{"horizontal_flip": true, "color_jitter": 0.6, "patch_size": [2, 2], "projector_hidden_layers": 1, "final_lr_fraction": 0.1, "warmup_steps": 210, "weight_decay": 0.03}
Rows from block 7, named by matrix and row number. Rows with one number belong to one neuron. Each number is 128 + 24 x the weight over its row's rms, rounded and kept within 0 to 255. All counts start at 0. After the name is the row's rms in percent of the matrix's.
# fc1: MLP up (model.blocks.7.mlp.fc1.weight, 1152x192), inputs 0-95
# fc2: MLP down (model.blocks.7.mlp.fc2.weight, 192x1152, transposed), outputs 0-95
fc1.181 092 [176 122 151 133 116 149 155 154 150 136 128 104 160  84 100 104 108 154 153 141 114 131 145 137  98 132 102 144 176 182 112 120 150 128 102 128 122 102 151 130 119 165 104 131  80  62 113 169 127 105 114 105  94 113 110 155 118 129 179 115 128  91 116 127 119 128 115 156 150 179 117 123 117 138 146 138  86 151 138 135 120 137 160 150 123 106 138 140 157 164 142 173 124 141 140  90]
fc1.182 054 [149 119  94 114 115 138 121 148  96 113 168 123 165 142 109 155 136 132  86 107 116 195 142  97 107 147 105  87 118 126 122 136 123 154 102 115 130 118 121 157 127 100 118 119 110  87 113 116 123 141 137 142 141 107 122 137 139 141 133 127 176  84 119 174  91 120 146 175 120  74 121 101 104 164 150 105 126 111 141 131 114 154 169  93 109 135 132 126  74 113 130 130 122 142  95 147]
fc1.183 065 [132 121 140 125 124 137 105 145 125 122 118 146 170 104 132 149 100 139 200 150 107 132 141 129  90 105 120  91 137 131 108 101  92 101 146 130 134 122 135 155 134 114  74 103  72 147 132 122 133 156  89 110 125 161 106  95  73 130 123 122 120 142 106 129 138 103 104 126 122 139  79 141 169 148 147 120 115 142 116 162 107 131 138 150 191 105 135 150 105 139 124 142 127 122 154 147]
fc1.184 015 [120 129 140 134 134 139 123 109 134 101 143  84 128 144 127 156  90 161 162 142 150 103 128  63 128 127 175 113 136 107  92 133 134 117 151 103 111 167  89 106  78 153  75  96 131 117 107 123 127 124 129 156 144 128 104 105  70 157  59 113 166 140  99 135 142  89 165 109  97 106 130 100 101 162  97 125 143 144 129 115 121  98 124 136 122 120 151  92 165 112 142 103 151 120 179 158]
fc1.185 146 [137 139 135 104  97  98 120 186 152 119 102 122 116 103 124 102  96 113 145 144 136 135 168 111 106 148 117  93 138 158 146 123 130  78 143 125 108 143 143 116  87 154 130 113 134 160 106 136 119 136  87 155  99 100 106 141 148 134 104 112 164  77  94 127 129  93 126 122 116 128 101 164 121 107 124 119 103 145 134 134 107 146 162 117 109 120 115 133 139 161 146 122  97 114  75 129]
fc1.186 036 [123 133 167 140 175 160 187 160  72 122  91 116 115 106 122 112 103  97 126 124 115 153 122 109 111  60 183  91 123 147 153 136 114 120 129 133 143 113 159 128  87 143 130 159 106 119 145 106 139 136 122 113 129 143 132 151 152 149 152 100 121 134  81 141 186 159 114 102 116 140 161 127 108 146 114 123 114 134 161  75 119 100 157 138 143 151 152 164 115 150 105 141 138 147 129 116]
fc1.187 073 [ 90 117 166 137 145  90 145  93 113 160 118 155 161 130 116 165 101 113  90 120 119 123  87 134 131 163 115 122 142 137 134 137 124 112 169 141 129 149 145  80 144 142  92 123 128 160 112 112 111 118 139 159 156 128 121 122 100 102 144 153 136 119 138 145 128 110  98  82 142 124 134 148 114 168 110 148 110 151 135 121 115 127 113 155 134 132 106  87 104  97 120 174 109 166 130 138]
fc1.188 143 [135 112 139  79 113 114 132 122 141 128  97 115 129 138 109 182  85 124 167 130 141 143 100 129 134 139 142 100 101 166  96 163 145 129 125 140 157 129 152 137 139 131 150 141 126 133 179 126 121 143 149 122 125 133  98 116 142 162 108 132 143 147 132 170 136 122 139  92 144 143 178 105 128 141 131 127 168  85 157 167 175 151 120 109 134  98 110 108  92 144 174 159 121 123 142  69]
fc1.189 130 [122 117 137 139 161 154 137 133 142 159 198 115 152 132 179 147 159 147 126 137 101 133 139 122 115 151 125 141 145  75 155 143  99 117 115 156 105 103 102 113 138 130 107 156 138 149 157 139 101 113 127 123 112 186 111 108 130  80  93  80 181 139 123 107 128  97 135 127 174 109 148 152 115 143 126 130 110 146 104 125 104  96  80 139 116 145 140 124 146 135 126 116 120 156 132 146]
fc1.190 093 [142 138 143 142 136 101 120 137 114  96  77 145 125 128  75 171  88 146 145 147  86 129 125 154 124 149 111 117 178 176 149 129 149  96 174 169 143  99 150 141 149 166 107 145  75  99 168 120 182 109 153 108 144 142 114 148 168 127 137 143  93 126 148 162 136 137 152 113 114 121  96 126 106 120 153 146 141 122 161 130 109  95 129 136 133 124 123 114  94 140 134 129  95 119  94 112]
fc1.191 063 [108 120 104 147 135  96 122 109 103 102 134 132 136 114 132 115 138 102 130  98 139 116 156 108 106 168 131 177 128  98 174 104  91 156 122 124 126 150 156 127 174 133 109 110 160 168 165 142 169 107 157 150 116 148 107 123 170 126 108 123 154 100 139 128 139 121 125 153 186 140 137 138 110 137 155  97 128  91 135 147  98  91 104 107 148 141 101 102  98 132 142 133 144 114 114 115]
fc1.192 102 [126 134 112 108 185 134 138 160 111 131 102 102 164 121 112  87  91 176 118  90 131 139 129 146 180  99 143 106 107 182 139 147 115 130 143 118 152 112 112 145 149 177  75 104 152 159 168 142 121 124  99 128  93 145  72 125 113 159 102 109 121 124 121  81 144 139 126 115 100 146 111  98 164 111 133 186 103 109 107 156 105 143 115 136 139 121 153 125 103 124  93 160 116 154 161 134]
fc1.193 105 [149  73 122 157 100 130 136  84 136 166 194  97 115 113 147 111 122 137 123 128 122 153 101 111 104 111 119 111 155 172 136 133 121 163 130 125 159  89 138 118  93 133 146 142 147 149  92 110 106 167 156 100 123 112 151 156 128 143 170 134 116 165 127 144 182  99 138 133 122 125 114  97 114  94 134 133 156 118 155 118 119  88 154 148 183 115  79 157 136 133 121 129  74 163 163 148]
fc1.194 077 [103 121 114 146 121 127 140 141  91 133 138 105 136 126 105 159  94 137 130 138 173 124 124 152 108 167 138 133 142 111 125 131 151 151 112 105 104 186 105 118  98 144 149 101 121 133 117 125 153 160 140 123 133 129 116 161 155  95  95 116 154 104 125 108  96 136 147 127 145  96 126 114 137 178 142 113 118  85 136 143 170 124 130 105 137 165 153 109 100 164  98 162 144 150  86 149]
fc1.195 053 [103  77 177 132 149 122 109  87 124 122  94 172 147 163 116 133 127 131 126 111 141 125 144 130 129 115 118 138 130  95 168 139 158 148 141 142 151 111 116 102 122 156 113 122  97 127 188 157 147 143 125 183 148 114 134 171 146 124 133 110  82 111 122 161 150 137 147 118 108 136 168 110 132 110 157 143 123 155 140 152 125 115 112  85 124  96 126  76 142 101  91 171 167 121 126 106]
fc1.196 146 [142 141 143 115 142 120 137  76  90 132 162 131  98 122 149 128 123  98 141 124 125 122 108 106 125 117 162 114 135 179 104 135 174 127 103 119 105 173  80  87 159 130 164 165  82 124  83 162 158 123 128 104 143 151 147 100 137 124 125 109 130  78 127 148 108 161 123 143 104 133 117 155 145  83 172 160 112  84 136 101 123 157 113 135  98 105 101 134 119 109 109 110 132 120 123  86]
fc1.197 106 [137 144 126 132  81 111 152 132 118 148 120 100 118 133 106 100 101 148 169 144 135 135 156 144 113 148 141 141 165 142 138 125 133  84  93 106 129  81 119 168 113 109 130  68 132 127 145 147 148 135  63 108 115 137  90 122 139  99 114 134 131 142  61 161  85 125 141 127 104 140 138 149 132 103 109 114 117 129 129  95 123 127 152 118 119 149 140 121 139  99 134 168 115 165 144 144]
fc1.199 034 [168 123 117 134 140 118 122 123 131 134 112 131 126  97 151 132 108 100 153 117 148  86  36 130 107 150 172 126 128 163 143 136 117 123  93 101 123 131 134 138 134 114 123  82 133 187 147 123 149  97 150 112 154 133 126 168 140  99 148 128 119 153 102 104 126 164 158 101 136 146 131  80 149 126 162 125 126 162 149 147 134  71 152 134 109 128 125 157 174 103 116 164 112 114 145 118]
fc1.200 060 [133  90 146  98 123 159 127 144 131 103 117 169 153 130 159  96  24 140  96  97  94 113 147 129 121 106 141 114 113 103 140 136 152 101 145 117 154 149 116 132 169 130 130 129 120 114  57 113 149  99 100 106 113 156 117 135  68 127 136 135 159 116  76 170 123 112  96 128 169  79 149 119 136 139 150 105 135 106 136 116 117  63 127 148 139  98 129 123 127 111  93  99  84 124 120  93]
fc1.201 054 [138 119  70 155 152 110 122 142  97 138  96  93 167 110  71 150 112 134 128 123 157 125 139  93  95 139 128 158 120 125  94 126  97 122 137 126  93 102 108 140 123  93 124 108 122 134 127 133 148 125 127 139 120  90 116 113 109  97 133 123 135 132 109 190 112 129 121 131 130 131 158 157 117 110 141 148 121 103 162 142 160 106 136 140  57 114 134  93 122 118 106 171 146  96 117 109]
fc1.202 017 [148 154 159 115 144 133 128 142 123  82 144 112 119 144 105 120 110 141 144  67 155 111 140 117  99  97 128 118 115 168 104 145  70 149 147 108  94  95 143 102 132  98 134 100 143 110 146  95 163 146 127 157 134  93 107 131  86 143 100  77 157 157 148 172 136 179 103 156 114 131 119 105 147 123 110 137 127 131 146 146 133 122  91 105 103 116 177 115 151 161 126  94 129 176 116 111]
fc1.203 143 [110 136 167 135 114 161 194 110 113 125 143 124 134 125 133 136  89 119 124 125 104 113 122  93 135 140 130 119  89 144 109 123 125  77 189 111 124 135 157 113 143 139 105  87 145 136 169 130  76 155 160 155 121 121 100 156 121 150 108 136 149 113 169 112 165 111 158 181 129 149 123 145 119 129 114 123 125 139 128 158 156 118 122 137 119  92 114 136 123 117 166 154 148 122 150 115]
fc1.204 054 [134 116 133 145  89 151 149 128 119 174 146 121 153 154 129 162  99 181 140 162 193 117  97 109 105 126 141 119 121 104 157 112 120 193 114 128  98 144 100 116 130 108 195 146 121 141 105 103  85 113 111 123 121 108 132  94 155 147 180 135 103 130 125 139 132 123 140 143 125 107 161 119 158 136 123 115 132 132 131 138 111 114 156 162  99 152  92 119  97  85 123 132  91 155 124 138]
fc1.205 058 [152  82 140 162 136 137 124  93 122 140 101 108 149 124 141 108 116 111 148 114 132 122  90 162 103 149 130 112 136 136 125 144 149 107 151  87 129 129 146 124  87 135  88 112  89 171 111 100 109 171 152 151 133  88  98 128 128 166 158 128 105 170 110 111 133 133 146 164 186 117 100 116 114 115 128 120 140 157 154 123 136 119  89 140 158 127  87  96 134  97  97 112 107 125 155 108]
fc1.207 104 [126 159 111 125 125 158 137  98 151 138  93 109 133 159 140 124 114 155 130 126 132 104 106 118 130 145 134 116  62 171 155 134 141 128 144 133 159 151 120 134 115 167 141 112 135 142 111  99 136 159 158 128 143 131  98 144 113 113 167  81 116 108 136 143 118 117 161 145 160  96  68 129 123 148 154 135 129 115 119 141 148 157 174 129 131 157 169  84 126 153  82 102  96 185 118 135]
fc1.208 083 [116 174  99 169 117  61  87 108 174 147 148 104 138 133 144  95 103 141 126 116 172 124 103 127 101 105 112 146 169 174 125 144 105 124 141 145 127 123 171 155 113 116 139 129 115 166 118 142 169 168 189 151 124 120 129 153 137 101 158 119 129  82 139 133 108 157 154 132 108 112 101  87 115 102 153 155 108 187 150 122 119  93 131 163 157 168 124 127 130 109 137 160 115 156 133 136]
fc1.209 080 [117  94 135 120 131 132 148 119 137 147 146 143 149 124 149 140 114 122  78 132 105 123 154 140 122 100 139 120 131 126 124  97 152 109 174 114 123 135 136 142 204 116  97 136 107 144 138 141 105 108 138  85 121 137 130 133 107 164 100 132  83 102  75 122 133 160 115 106 110 136 115 104 151 144 175 151 153 141 114 107 131 115 123  72 106 166 107 115 167 137 139 145 131  75 172 119]
fc1.210 065 [121 111 143 123 134 154 141 130 109 129 180 154 139 120 126 146 104  97 119 102 100 114 144 112 145 126 106 168 114 131 159 165 138  88 138 115 148 131 123 180 108  89 115 151 194 133 145 146 105 122 157 109 121 109 119 120 166 163 141 110 101 157 108  83 111 100 139 150 110 152 146  91 147 179 123 172 133 152 138 134 119 114 164 123 131 152 149 166  85 160 125 120 183 124 148 143]
fc1.211 027 [164 100  96 141 146 124 104 117 136 100 124 152 144 105 151 146  96 126 134 147  91 102 111 109 132 133 154 126 109 134 126 148  97 142  96 139 136 139 127  87 112 113 134 126 126  87 130 154 147 109 146 133 136 125 162 148  86 124 117 101 120 164 134 127 134 122  92 107 127 179 147 135 104  96 145 106 109 148 147 159  92 152 116 114 100  86 138 135 114 126 130 138 120 186 121 108]
fc1.212 027 [162 127 122 116 104 137 117  98 143 158 144 134 101 170 183 133 127 146 135 107 123 128 115 117 115  82 135 157 117 117 132 173 130  90  94 142 150 161 139 136 118 116 119 111  62 160 177 165 148 130 147  95 118 127 108 146 170 115 135 110 107 135 111 138 149 102 137 130 107 147 113 116 147 151 140 140 118  90 134  72 133  68 167 124  85  63 165 131 130 130 134 119 121 113 119 103]
fc1.213 026 [110 163  96 125  92 127 111 147 106 161 110 111 138 109 158 164 127 129 127 128  92 116  91 129 102  92 152 123 138 125 108 122 115 104 146 129 142 172 118 127 151 159 119  93 102 143 115 144 136 137  91 137 127 138 132 115 142 134 166  88 118 154 135 162 114 179 152 111 111 145 178 106 130  87 108 116 152 105 138 141 101 117 163 122  62 133 152 164 129 161 119 119 151 160 123 113]
fc1.214 042 [ 71 112 142 105 129 151 120 116 115  97 130 156 127 155 116  94  97 145 119 144 134 132 142 115 112 147 214  82  79 149  91 143 109 107 113 133 114 136 124 113 152 138 125 113 122 140 118 127 112 140  98 107 143 152 123  96 125  79 147 128 125 147 140 120 130 113 160 132 158 106  76 109  68 112 159 137 137 141 109 129 141 128 126 130 138 114 115 124  95  87 152 135 111 163 139 111]
fc1.215 110 [104 133 122 111 147 124 148 141 115 118 125  57 157 135 169  85 108 125 147 121 113 115 137 112 101 188 128 128  77 137 126  90 156 121 129 113 167 136 112 118 160  90 115 164 124 167  98 147  92 117 129 143 103 150 124 139  62  84 126 153 150 111 125 121 163 180 103 135 135 183 131 106 100  90 142 118 131 110 111 100 105 131 116 120 172  95 144 112 120 138 133 137  98 132  93 160]
fc1.216 038 [178  93 109  87 127 139 137 101 128 117 108 142  83  92 120 186 128 119 158 128 146 125 130  99 121 128 176 134 131 126 122 127 119 140 172 165 130 156 142 158 116 154 135 104 139 136  89 140 173  99 127 172 156 120 169 150 160 160 140  68 133 104 138 113 147  76 117 122 123 123 126 112 136 148  82 141  96 125 151 111 110 127 111 142  69 142 153 153 116 159 115 107 129 147 161 126]
fc1.217 137 [ 76 167 111  84  89 121 118 103 140 142 121 113 136  91 116 159 106  99 112 171 142 104  87  96 122 144 134  76  85 101 170 149 173  97 134 159 134 128 127 112 129 124 133  94 133  87 140 137 131 108 136 137  96 132 161 151 131  73 138 132 143 110 150 103 144 116 100 104 129 125  95 123 141 142  91 142 134 157 144 153  78 112 141 117  91 164 147 124  73 101  90 113  95 123 127 174]
fc1.218 067 [139 141 144 127 138 149 114 134 130 128 170 107 121 151 164 151 126 176 124 152 189 124  91 128  75 155  86 141  89  91 151 124 139 134 126 157  99 126 166 152 124 133 123 126  50 112 175 103 135 148 147  95 122 122 123 141 155 121 124 111 144 133 120 157 111 149 130 129 130 142 126 150 177 130 158 118 129 142 147 104 125 130 133 178 126 160 114 129 127 114 118 119 160 107 114  92]
fc2.181 086 [158 138 150 148 120  94 138  76 107 102 130 148 173 108 151 174 171 137 160 115 163 168 118  94 100  85 100 132 132 118 135 152 140 129 141 103 114 153 151 152 109 127 173 146 119 153 174 139 168 192 162 131 173 146 117 153 127  87 140  98 114 148 135 162 136 113 147 152  81 131 122  97 108 138 131  97 109 155  90 100 130 109 146 133 119 153 127 114 110  92 164 100 135 121 103 113]
fc2.182 053 [134 146 161 133 145 113 148 131 122 130 174  90 122 167 109 145 145 157 126 115 146 151 146 126 112 131 121 139 148 110 143 182 120 101 119 118 111 128 126 108 145 115 115 137 105  94 126 124 163 116 147 123  82 122 145 108 123 167 145 156  91 117  81 136 129 105 187 166 122 112  83 127 105 167 148 113 144 148 132 133  82 125 101 105 138 150 128 125  97 128 105 148  95 133 138 152]
fc2.183 064 [103 133 129 149 120 142  98 123 120 108 138 137 154 141  99  82 147 138 124 118 158  93 108 110  89 103 140 169 184 115 126 107 113 132 155 154 197 146 116 157 150 131 122 113 116 149 112 137 134 129 105  78 148 120 112 118 190 137 157 127 114 107 122 134 133 146 103 113 145 105 144 117 136 114  85 107 145 190 160 140  95 122 145 131 133 122 145 146 122  78 141  91  83 128 138 141]
fc2.184 015 [117 118 140 104  89 104 101  75 152 120 114 126 130 161 125 153  96 168 128 138 152 140 127 120 121 137 119 106 139 112 123  97  92 106  93 133 121 126 117 114 129 139 119 149 175 121 128 177 121 156 157 147 148 128 141 108  92 100 156 193 118 105 140  90 128 115 118 134 171  91 113 115 113 159 174 131 147 117 172 119 121 124 111 121 130 134 165 130  97 143 138 132 133 105 168 169]
fc2.185 135 [103  93 116 141 140 147 107 135 173 111 116 122 137 135 135 180 109 126 126 138 143 114 126 133 121 140 107  81 147 145  85 136 107 143  91 129 129 124  97 161  91 117 161 136 135 104 137 167  89 116 153 133 182  81 131  93  79 111 132  95 156 122 142 126 147  97 107 153 104 101 100 163 113 163 175 133 138 141 174 102 122 123 165 141 107 126 119 149 155 119 182 105 140 125 141 102]
fc2.186 041 [130 152 182 137 135 146 145  75 126 151 111 105 144 168  91 120 124 109  89 173 102 165 133 151 181  81 109 148 102 149  94 110 140 170 108 163 120 185 135 147 122 123 147 154 120 140 101 124 140 143 173 109 188  72 138 131 164  94 156 134 132 156 130 132 144 138 128 110 123 124 118 147 156 131 124 112 172 131 143 133 137 116 136 110 155 128 132 172 110 113 121 104 161  88 144 139]
fc2.187 077 [108 171 114 119 114 129 110 129 127 150 106 134 146 153 160 121  95 124 150 134  68 116 124 139 184 130 146 150 127 117 139 115 114 144 160 179 139 102 132 138 141 150 141 139 123 117 120 158 133  99 160 144 168 102 148  97 112 196 125 132 131 150 137 135 110 155 131 149 175  89 136 156 181 101 122 129 142  98  88 139 144  96  97  90 116 133 127 183 103 111 130 100 118 166 128 141]
fc2.188 148 [131 154 149 135 144 122 177 110  83 130 135 139  65 160 152 116 111 157  89 152 103 110  89 108 103 152 130 131  89 155 119 113 130 143  99 122 111 110 112 114 105 116 122 113 168 171 109 133 133 169 164 161 153 154 129 189 144 147 136 146 187  95 117 114 109 150 109 101 103  91 167 147 106 133 107 135 151 142 157 101 111 148 126 124 160 139 104 150 161 121 143 126 116 104 111 134]
fc2.189 122 [114 160 128  97 131 177 172 125 156 135  95 100 105 126 127 119 144 138 123 149 101 120 157 160 132 110  97 117 139 155 110 152 142 108 181 137 111 146 107 121  71  92 104 149 120 105 126  94 110  99 167 139 146 122 119 133 134 138 155 131 159  93 125 151  83 139 149  79 103  72  92 158 108 136 160 164 144 149 120 102 144 154 132 109 150 129 122 118 163 107 128 147 159 168 115 128]
fc2.190 095 [167 100 139 113 132 135 118  73  81 137 122 150 124 145 136 150 115 124 131 168 156 105 131 132 102 151 121 100  95 135 167 169 146  62 123  96 108 161  99 144 154 107 135 119 172 142  93 115 139  97 110 133 173 183 108 139 135 163 129 136 153 125 151 144 130 126  78 143 133 129 121 162 107 150 106 113 110 118 130 124 138 153  95  78 106 143 111 111 111 144 110 136 106 130 119 124]
fc2.191 071 [144 116 108 126 101 163 131 101 156 199 109  85 128 128 150 101 147 122 112  99 103 146 100 124 147 136 103 166 171 107  98 145 138 138 138 141  91 116 158 121 119 132 123 134 107 124 114 124 122 144 112 142 121 107 130 188  86 169 131 132 122 116  89 105 112 168 122  90 140 173  99 120  91 157 177 138 108 139 111 144 111  96 141 140 139 131  99 156 121 141  89 138 154 145 175 159]
fc2.192 104 [156 150  89 114 107 141 134 113  98 128 134 144 116 134 110 138 160 136 137 198 145 138  86 149 171 114  88 150 118 142 115 127 129 121 152 135 120 110 153 162 111 148 191 118 140 144 108 115 128 107 129 135 110 128 120 155 121 129 120 102 138 131 145 115  86 121 151 125 136 146  96  96 152 117 164 164 112 129 123  84  90 125 157 120 128 129  88 117 102 153 144  86 140 114 108 126]
fc2.193 105 [105 128  91 120 124 149 142 151 153 121 168 129  88 169 139  79 154  83 118 119 115 140 119 124 147 120 142 115 128 111 179 125  93 103  84 145  98 157 120 108 151 105 136  89 152 115 130 162 134 120 135 154 135 160  99 101 107 128 164 160 169 115 129 159  96  97 126 108 117 124 140 163 146 127 131 117 140 124 103 153 153  89 152 143 134  92 138 136  92  91 143 156 132 108 182 130]
fc2.194 091 [164 115 130 136 139 138 188 144 139 116 131 107 153 106 100 141 114 118 153  79 143 132 148 137 115 153 127 136 128 117 151 157 134  96 129 101 172 102 124 161 142 136 121 138 143 115 114 107 103 159 146 125 132 114 110 120 145 115 128 130 135 150 125 153  92  63 148 138 113 138 115 175 130 108 129 139  91 141 106 155  75 111 130 106 128 123 127  81 139 114  89 119 155 148 133  87]
fc2.195 052 [100 142  95 115 144 124 131 126 121 150 139 126 177 111 121 138 111 140 145 131 109 142 122 166 114 165 123 123  94 150 130  97 136 125 132 144 123 134 126 128  99 109 123 153 161 123  97 149 131 117 114  87 165 164 129 109 118 150 100 139 145  98 128 122 170 104 112 116 140 172  96 126 101 141 177 163 122 121  94 138 120 136 135  96  81 140 105 128 137  75 167  79  95  81 175 168]
fc2.196 137 [126 103 137 136 115 112 102 151 121 199 156 125 105 146 110 140  95 127 125 143 125 133 159 118 124 120 162 135 166 115 166  85 149 100 161 125  73  82 127 137 127 131 173 134 135 126  95 140 135 134 100 140 105 159  99  87  94 112 124 136 127 136 114  91 157  99 123 135 110 102 104 103 112 139 118 143 108 156 133 119 160 176 113 155 140 119 131  90 104 103 145 135 113 130 132 140]
fc2.197 108 [102 117 146  93 168  96 168 126 112 102 156 153 137 168 164 143 131 126 151 131 135  48 129 140 127 120 102 125 128 120  99 111 135 139  98 139 139 101 132 122 117 146 129  99 162 131 221  92 150 119 148 124 158 178 161 168 130  97 131 142 112  90 155 133 112  99 112 120 130 132 144 157 101 168 138 120 135 129 148  82 134 104 112 142 126 150 102 162 181 113 112 145 160 129 159 144]
fc2.199 043 [162 133 153 120 137 158 112 113 120 109 117 155 134 132 152 133 134 147 127 128 187  98 131 146  97 189 143 149 122 159 132 100 135 127 132 128 129 120 153 141 107 138 139 119 139 155 145 153  83 137 108 160 159  94 145 125 137 131 121 121 114 152 132 149 147 119  78  89 120 108 147 162  98 125 107 159 105 133 154 152 150 112 178 139 126  54 144 112 144  86 145 160 155 144 127 141]
fc2.200 060 [120 144 132 142 146 166 132 120 146 142  80 159 119 167  97 127 128 177 158 166 122 104 153 140  95  94 152 162 136 128 169 141 122 107 111  95 186 141 114 129 137  79 119 134 153 150 140 109 147 125 124  80 156 118 130 104 119 129 153 110 134 128 135 135 133 147  91  92 124 131 140 147 106 166 111 106 122 135 128 148  73 126 125 157 133 143 142 127 125 129 169 119 125 117  87 119]
fc2.201 050 [137 180 128 143 138 101 114 149 139 135 142 144  93 129 160 153 146 146 149 105 122  99 146 166 153 131 129 105 135 152 150 141 102  75 119 111 169 112 115 165 156 141 131  84 123 126  99 132 148 139 119 125 107 128 101 139 128 128  88 155 122 125 128 153 110  47 115 122 136  98 111 117 121 140 122 138 143 138 158 149 100  90 160 125 113 120 118 129 124 172 113 162 137 169 124 118]
fc2.202 020 [129 114 136 100 122 104 139 121 100 116 114 132 113 142 134 145 141 137 118 115  74  86 148 125 132 130 102 121 178 123 167 146  59 138 115 101 135 109 160 144 175 118  98 166 103 133 150 144 138 146 101  85 100 150 161 133 103 147 170 116  95 113 108 103  96 150  88 148 178  96 118 135  87 129  93 129 124 128 143 136 121 103  88 143 143 106 113 130 121 164 146 170 151 115 162 155]
fc2.203 144 [ 94 168 156 121 165 121 152 126 136 114 145 133  83  86 107 116 156 102 115 169 161 160 126 115 147  85 126 104 149 140 104 158 142 113 161 149 128 105 123 140 143 120 147 128 135 127  95 169 134 109 127 126 146 119  95 146 132 127 126 132 115 143  75  92 125 138 103 139 156 129 148 124 134 123 113 144 157 122 111 159 113 162 120 128 131 115 149 143 143 126 179 110 128  77 104 101]
fc2.204 060 [132 107  93 155 144 106  77 109 141 130 125 132 131  92 152 160 153 116 159 126  85 111 143 115 104 101 170 103 153 103 140 129 122 103 148 139 137 131  93 119 161 108 125 128 106 119 100 120 123 126 172  89 133 134 130 126 156 123 145 153 117 138 155 109 156 117 155 132 135  99 149  91  80  57 146 128 100 163 146 172 131 116 117 115 155 151 150 145 149 140 119 135 114 105 161 137]
fc2.205 054 [121 108  92 123  93 111 132 151 115 178 144 128 117 129 165 118  96 136 140  80 138  88 159 135  79 123 136 133 172 157 165  95 122 158 129 199 121 153 101 170 148 127 108 127 133 132 136 148 139 141 135 110 132 104 143 121 115 125 131 141 126  85  89 100 158 107 120  88 153 106 132 145 159 117 160 127 128 135  74 162 125 115 130 119 157 103 126 144 137  89 112 129  92  94 122 128]
fc2.207 110 [121 124  82 149 108 159 131 168 119 104 142 141 145 141 108 108 142 190 128 132  87 126 176  91 134 112 161 101  93 181 176 130 133 123 145 147 154 140  99 110 100 135 152 160 122  95 129  78 128 124 166 144 100 169 137  96 129 129 106 120 111 161 107 141 140 106 115 156  86 123 106 145  99  96 131 128 125 180 141 109  85 100 132 136 129 150 169 109  83 102 102 120 123 105 120 155]
fc2.208 088 [111 167 124 137 124 124 111 163 101 113 166 145 105 123 130 113 138 132 136 102 116 136 134 134 164 141 133 132 112 106 132 155 123 141 117 165 167 145 138 103 124 162 104 109 124 126 176 107 177  76 140 108 133 115  99 161  88 111 165 140 109 154  95 142 157 130 127 151  99 133 138 145 124 135 120 136 155 118  88 157 136 117 139  97 125 148  82 134 177 154 111 153 146 161 132  89]
fc2.209 081 [ 88  54  61 122  90 163 127 107 131  92 151 135 122 143 157  58 137 145 146 119  98 138 114 124 115 149  94 116  65 122 127 128 138 142 104  79  77 126 138 132 129 116 119  98  97 154 130 145 134 106 130 105 174 142 115 126 129 131 167 170 119 101 123 140  92 138 155 105 146 125 127 143 104 142 117 147 149 125 124 135 122 125 130 108 150 177 137 124 136 100 146 141  90 125 117 120]
fc2.210 075 [149 122 136  95 119 118 121 104 150 143 121 124 110 153 132 166 113 119 141 103 129 127  80 151 151 131 122 114 178 121 121 123  88 107 168 100 147 125 101 146 122 128 160  91 113 155 157 176 154 115 101 137 103  74 138 134 174  96 113 186 130 130 169 128 146 117  96 111 157 105 128  82 132 171 142 136 142 133  99  74  78 148 131 133 110 130 102 121 108 120 161 106 130 117 102 130]
fc2.211 028 [121 131 147 144 130 132 149 125 130 102 110 119 116 158 104 110 116 107 168 105 122 115 147 170 138 129 139 154 148 152 121 108 126 103  82  90 125 118 123 116 127  69 175 160  98 108 119  91 159 141 138 138  99 153 104 116 160 169 133 138 129  98 150 122 131 125  87  87 117 125 116  71 154 140 135 123 127  92 131 114 130 117 126  95 136 121 152 120 148  67 168 112 144 113 129 124]
fc2.212 028 [161 114 103 144 113 122 138 135 105 168 142 139 122 120 109 134 171 149 157 138 154 109 127 111 166 111 114 129  98 172 145 148 116 145 155 121 123  82 131 150  70 121 140 122  94  95 137 143 146 130 142 141 133 134 122 118 138 108 117 110 118 153 135 176 102 110 126  79 132 119 183 114 136 154 129 160 103 116 123  81 132 126  81 143 111 116 119 102 128  94 154 141 113 138 137 120]
fc2.213 031 [121 167 118  73 130 124 123  98 101 162 152 122 134 126 145 156 135 127 109 152 146  86 102 119 135 109 128 104 101 152 140 118 171 107 147 132 101 122 124 112 133 146 160 136 107 119 126  73 150 109 113 116 130 169 100 103 104  87 150 128 113 111 139 114 178 114 140  85 112 116 131 152 145 149  92 138 143 124 137 123 139 135  82 100 105 153  81 125 113 137 142 138 150 170 167 113]
fc2.214 045 [125 143 128 100  92 161 129 103 142  93 147 142 172 120 104 138 143 163 166 173 131 140 124 147 106 154 105 110 168 120 127 121 182 152 122 163  67 139 110 102  91 132 134 106 125 111  93 138 180 119 147 123 101 133 168 104 199 137 116 118 112 126 129  95 128 148 103 153 108 133 116  77 173 152 143 114  79 142 121 113 121 141 138  86 130 142 136 157 132 157 100 152 143 157 116 159]
fc2.215 103 [102 118 191 153 132 153  95 135 166 144 142 126 144 114 138 131 192 155 135 130 157 149 101 141 148 119 152 145 105  87 126 120 118 137 177 164 125 112 132 124 100  97 126 103 157 128 113 135 182  99  89  90 145 116 135 108 103 126 105 140 124 103 101 123 138 192 108 128 127 152 120  69 105 128 125 113 123 140 165 147 132  98 142 145 119 149 125 118 133 158 112 128 116 108 113 135]
fc2.216 034 [203 111  92 120 120 149 130 143 147 103 162 139 124 117 165 104 104 106 126 145 131 118  91 135 134 155  84 113 131 120 117 143  99  92 141  89 121 137 190 102 144 117 129 135 115 104 172 100 134 162 110 107 164 142 150 146 119 136 141 117 176 152 121 110 135 133 128 143 155  77 134 117 105 142 173  81 129 171 105 116 171 135 118  86 111 155 156 133 106 105 127 132 119 108 181 123]
fc2.217 128 [ 95 136 123 139 156 169 145 158  99 111 148  92  98 137 106 131 111  87 109 128 103 164 122 134 132 190 153 136  89 158 102 101 105 145 126 162 121 141  95 132 123 157 162  95 132 104 136 129 129 132 118 161 101  94 144 121 143 137 118 158  94  91 133 114 177 114 118 157 154  90 129 121 148 120 151 129 108 121 189 117 107 161 133 143  77 119 147 181  94 127 123  87 130  83  79  91]
fc2.218 078 [159 148 137 120 143 126 128 118 173 123 118 107 107 141  81 168 134 110  72 145 129 123  76 145 131 143 123 127  82 133 101 105 184 149 163 112  88 167 120 156 125 118 141 130 157 133 111 142 117  99 144 119 130 112 148 134 147 114 131 110 109 144 114 145 115 161 148 133 116 118 113 122 123 159 124 138 139 143 152 149 125 130  79  96 160 152 132  93 135 130 135 115 159  92 134 117]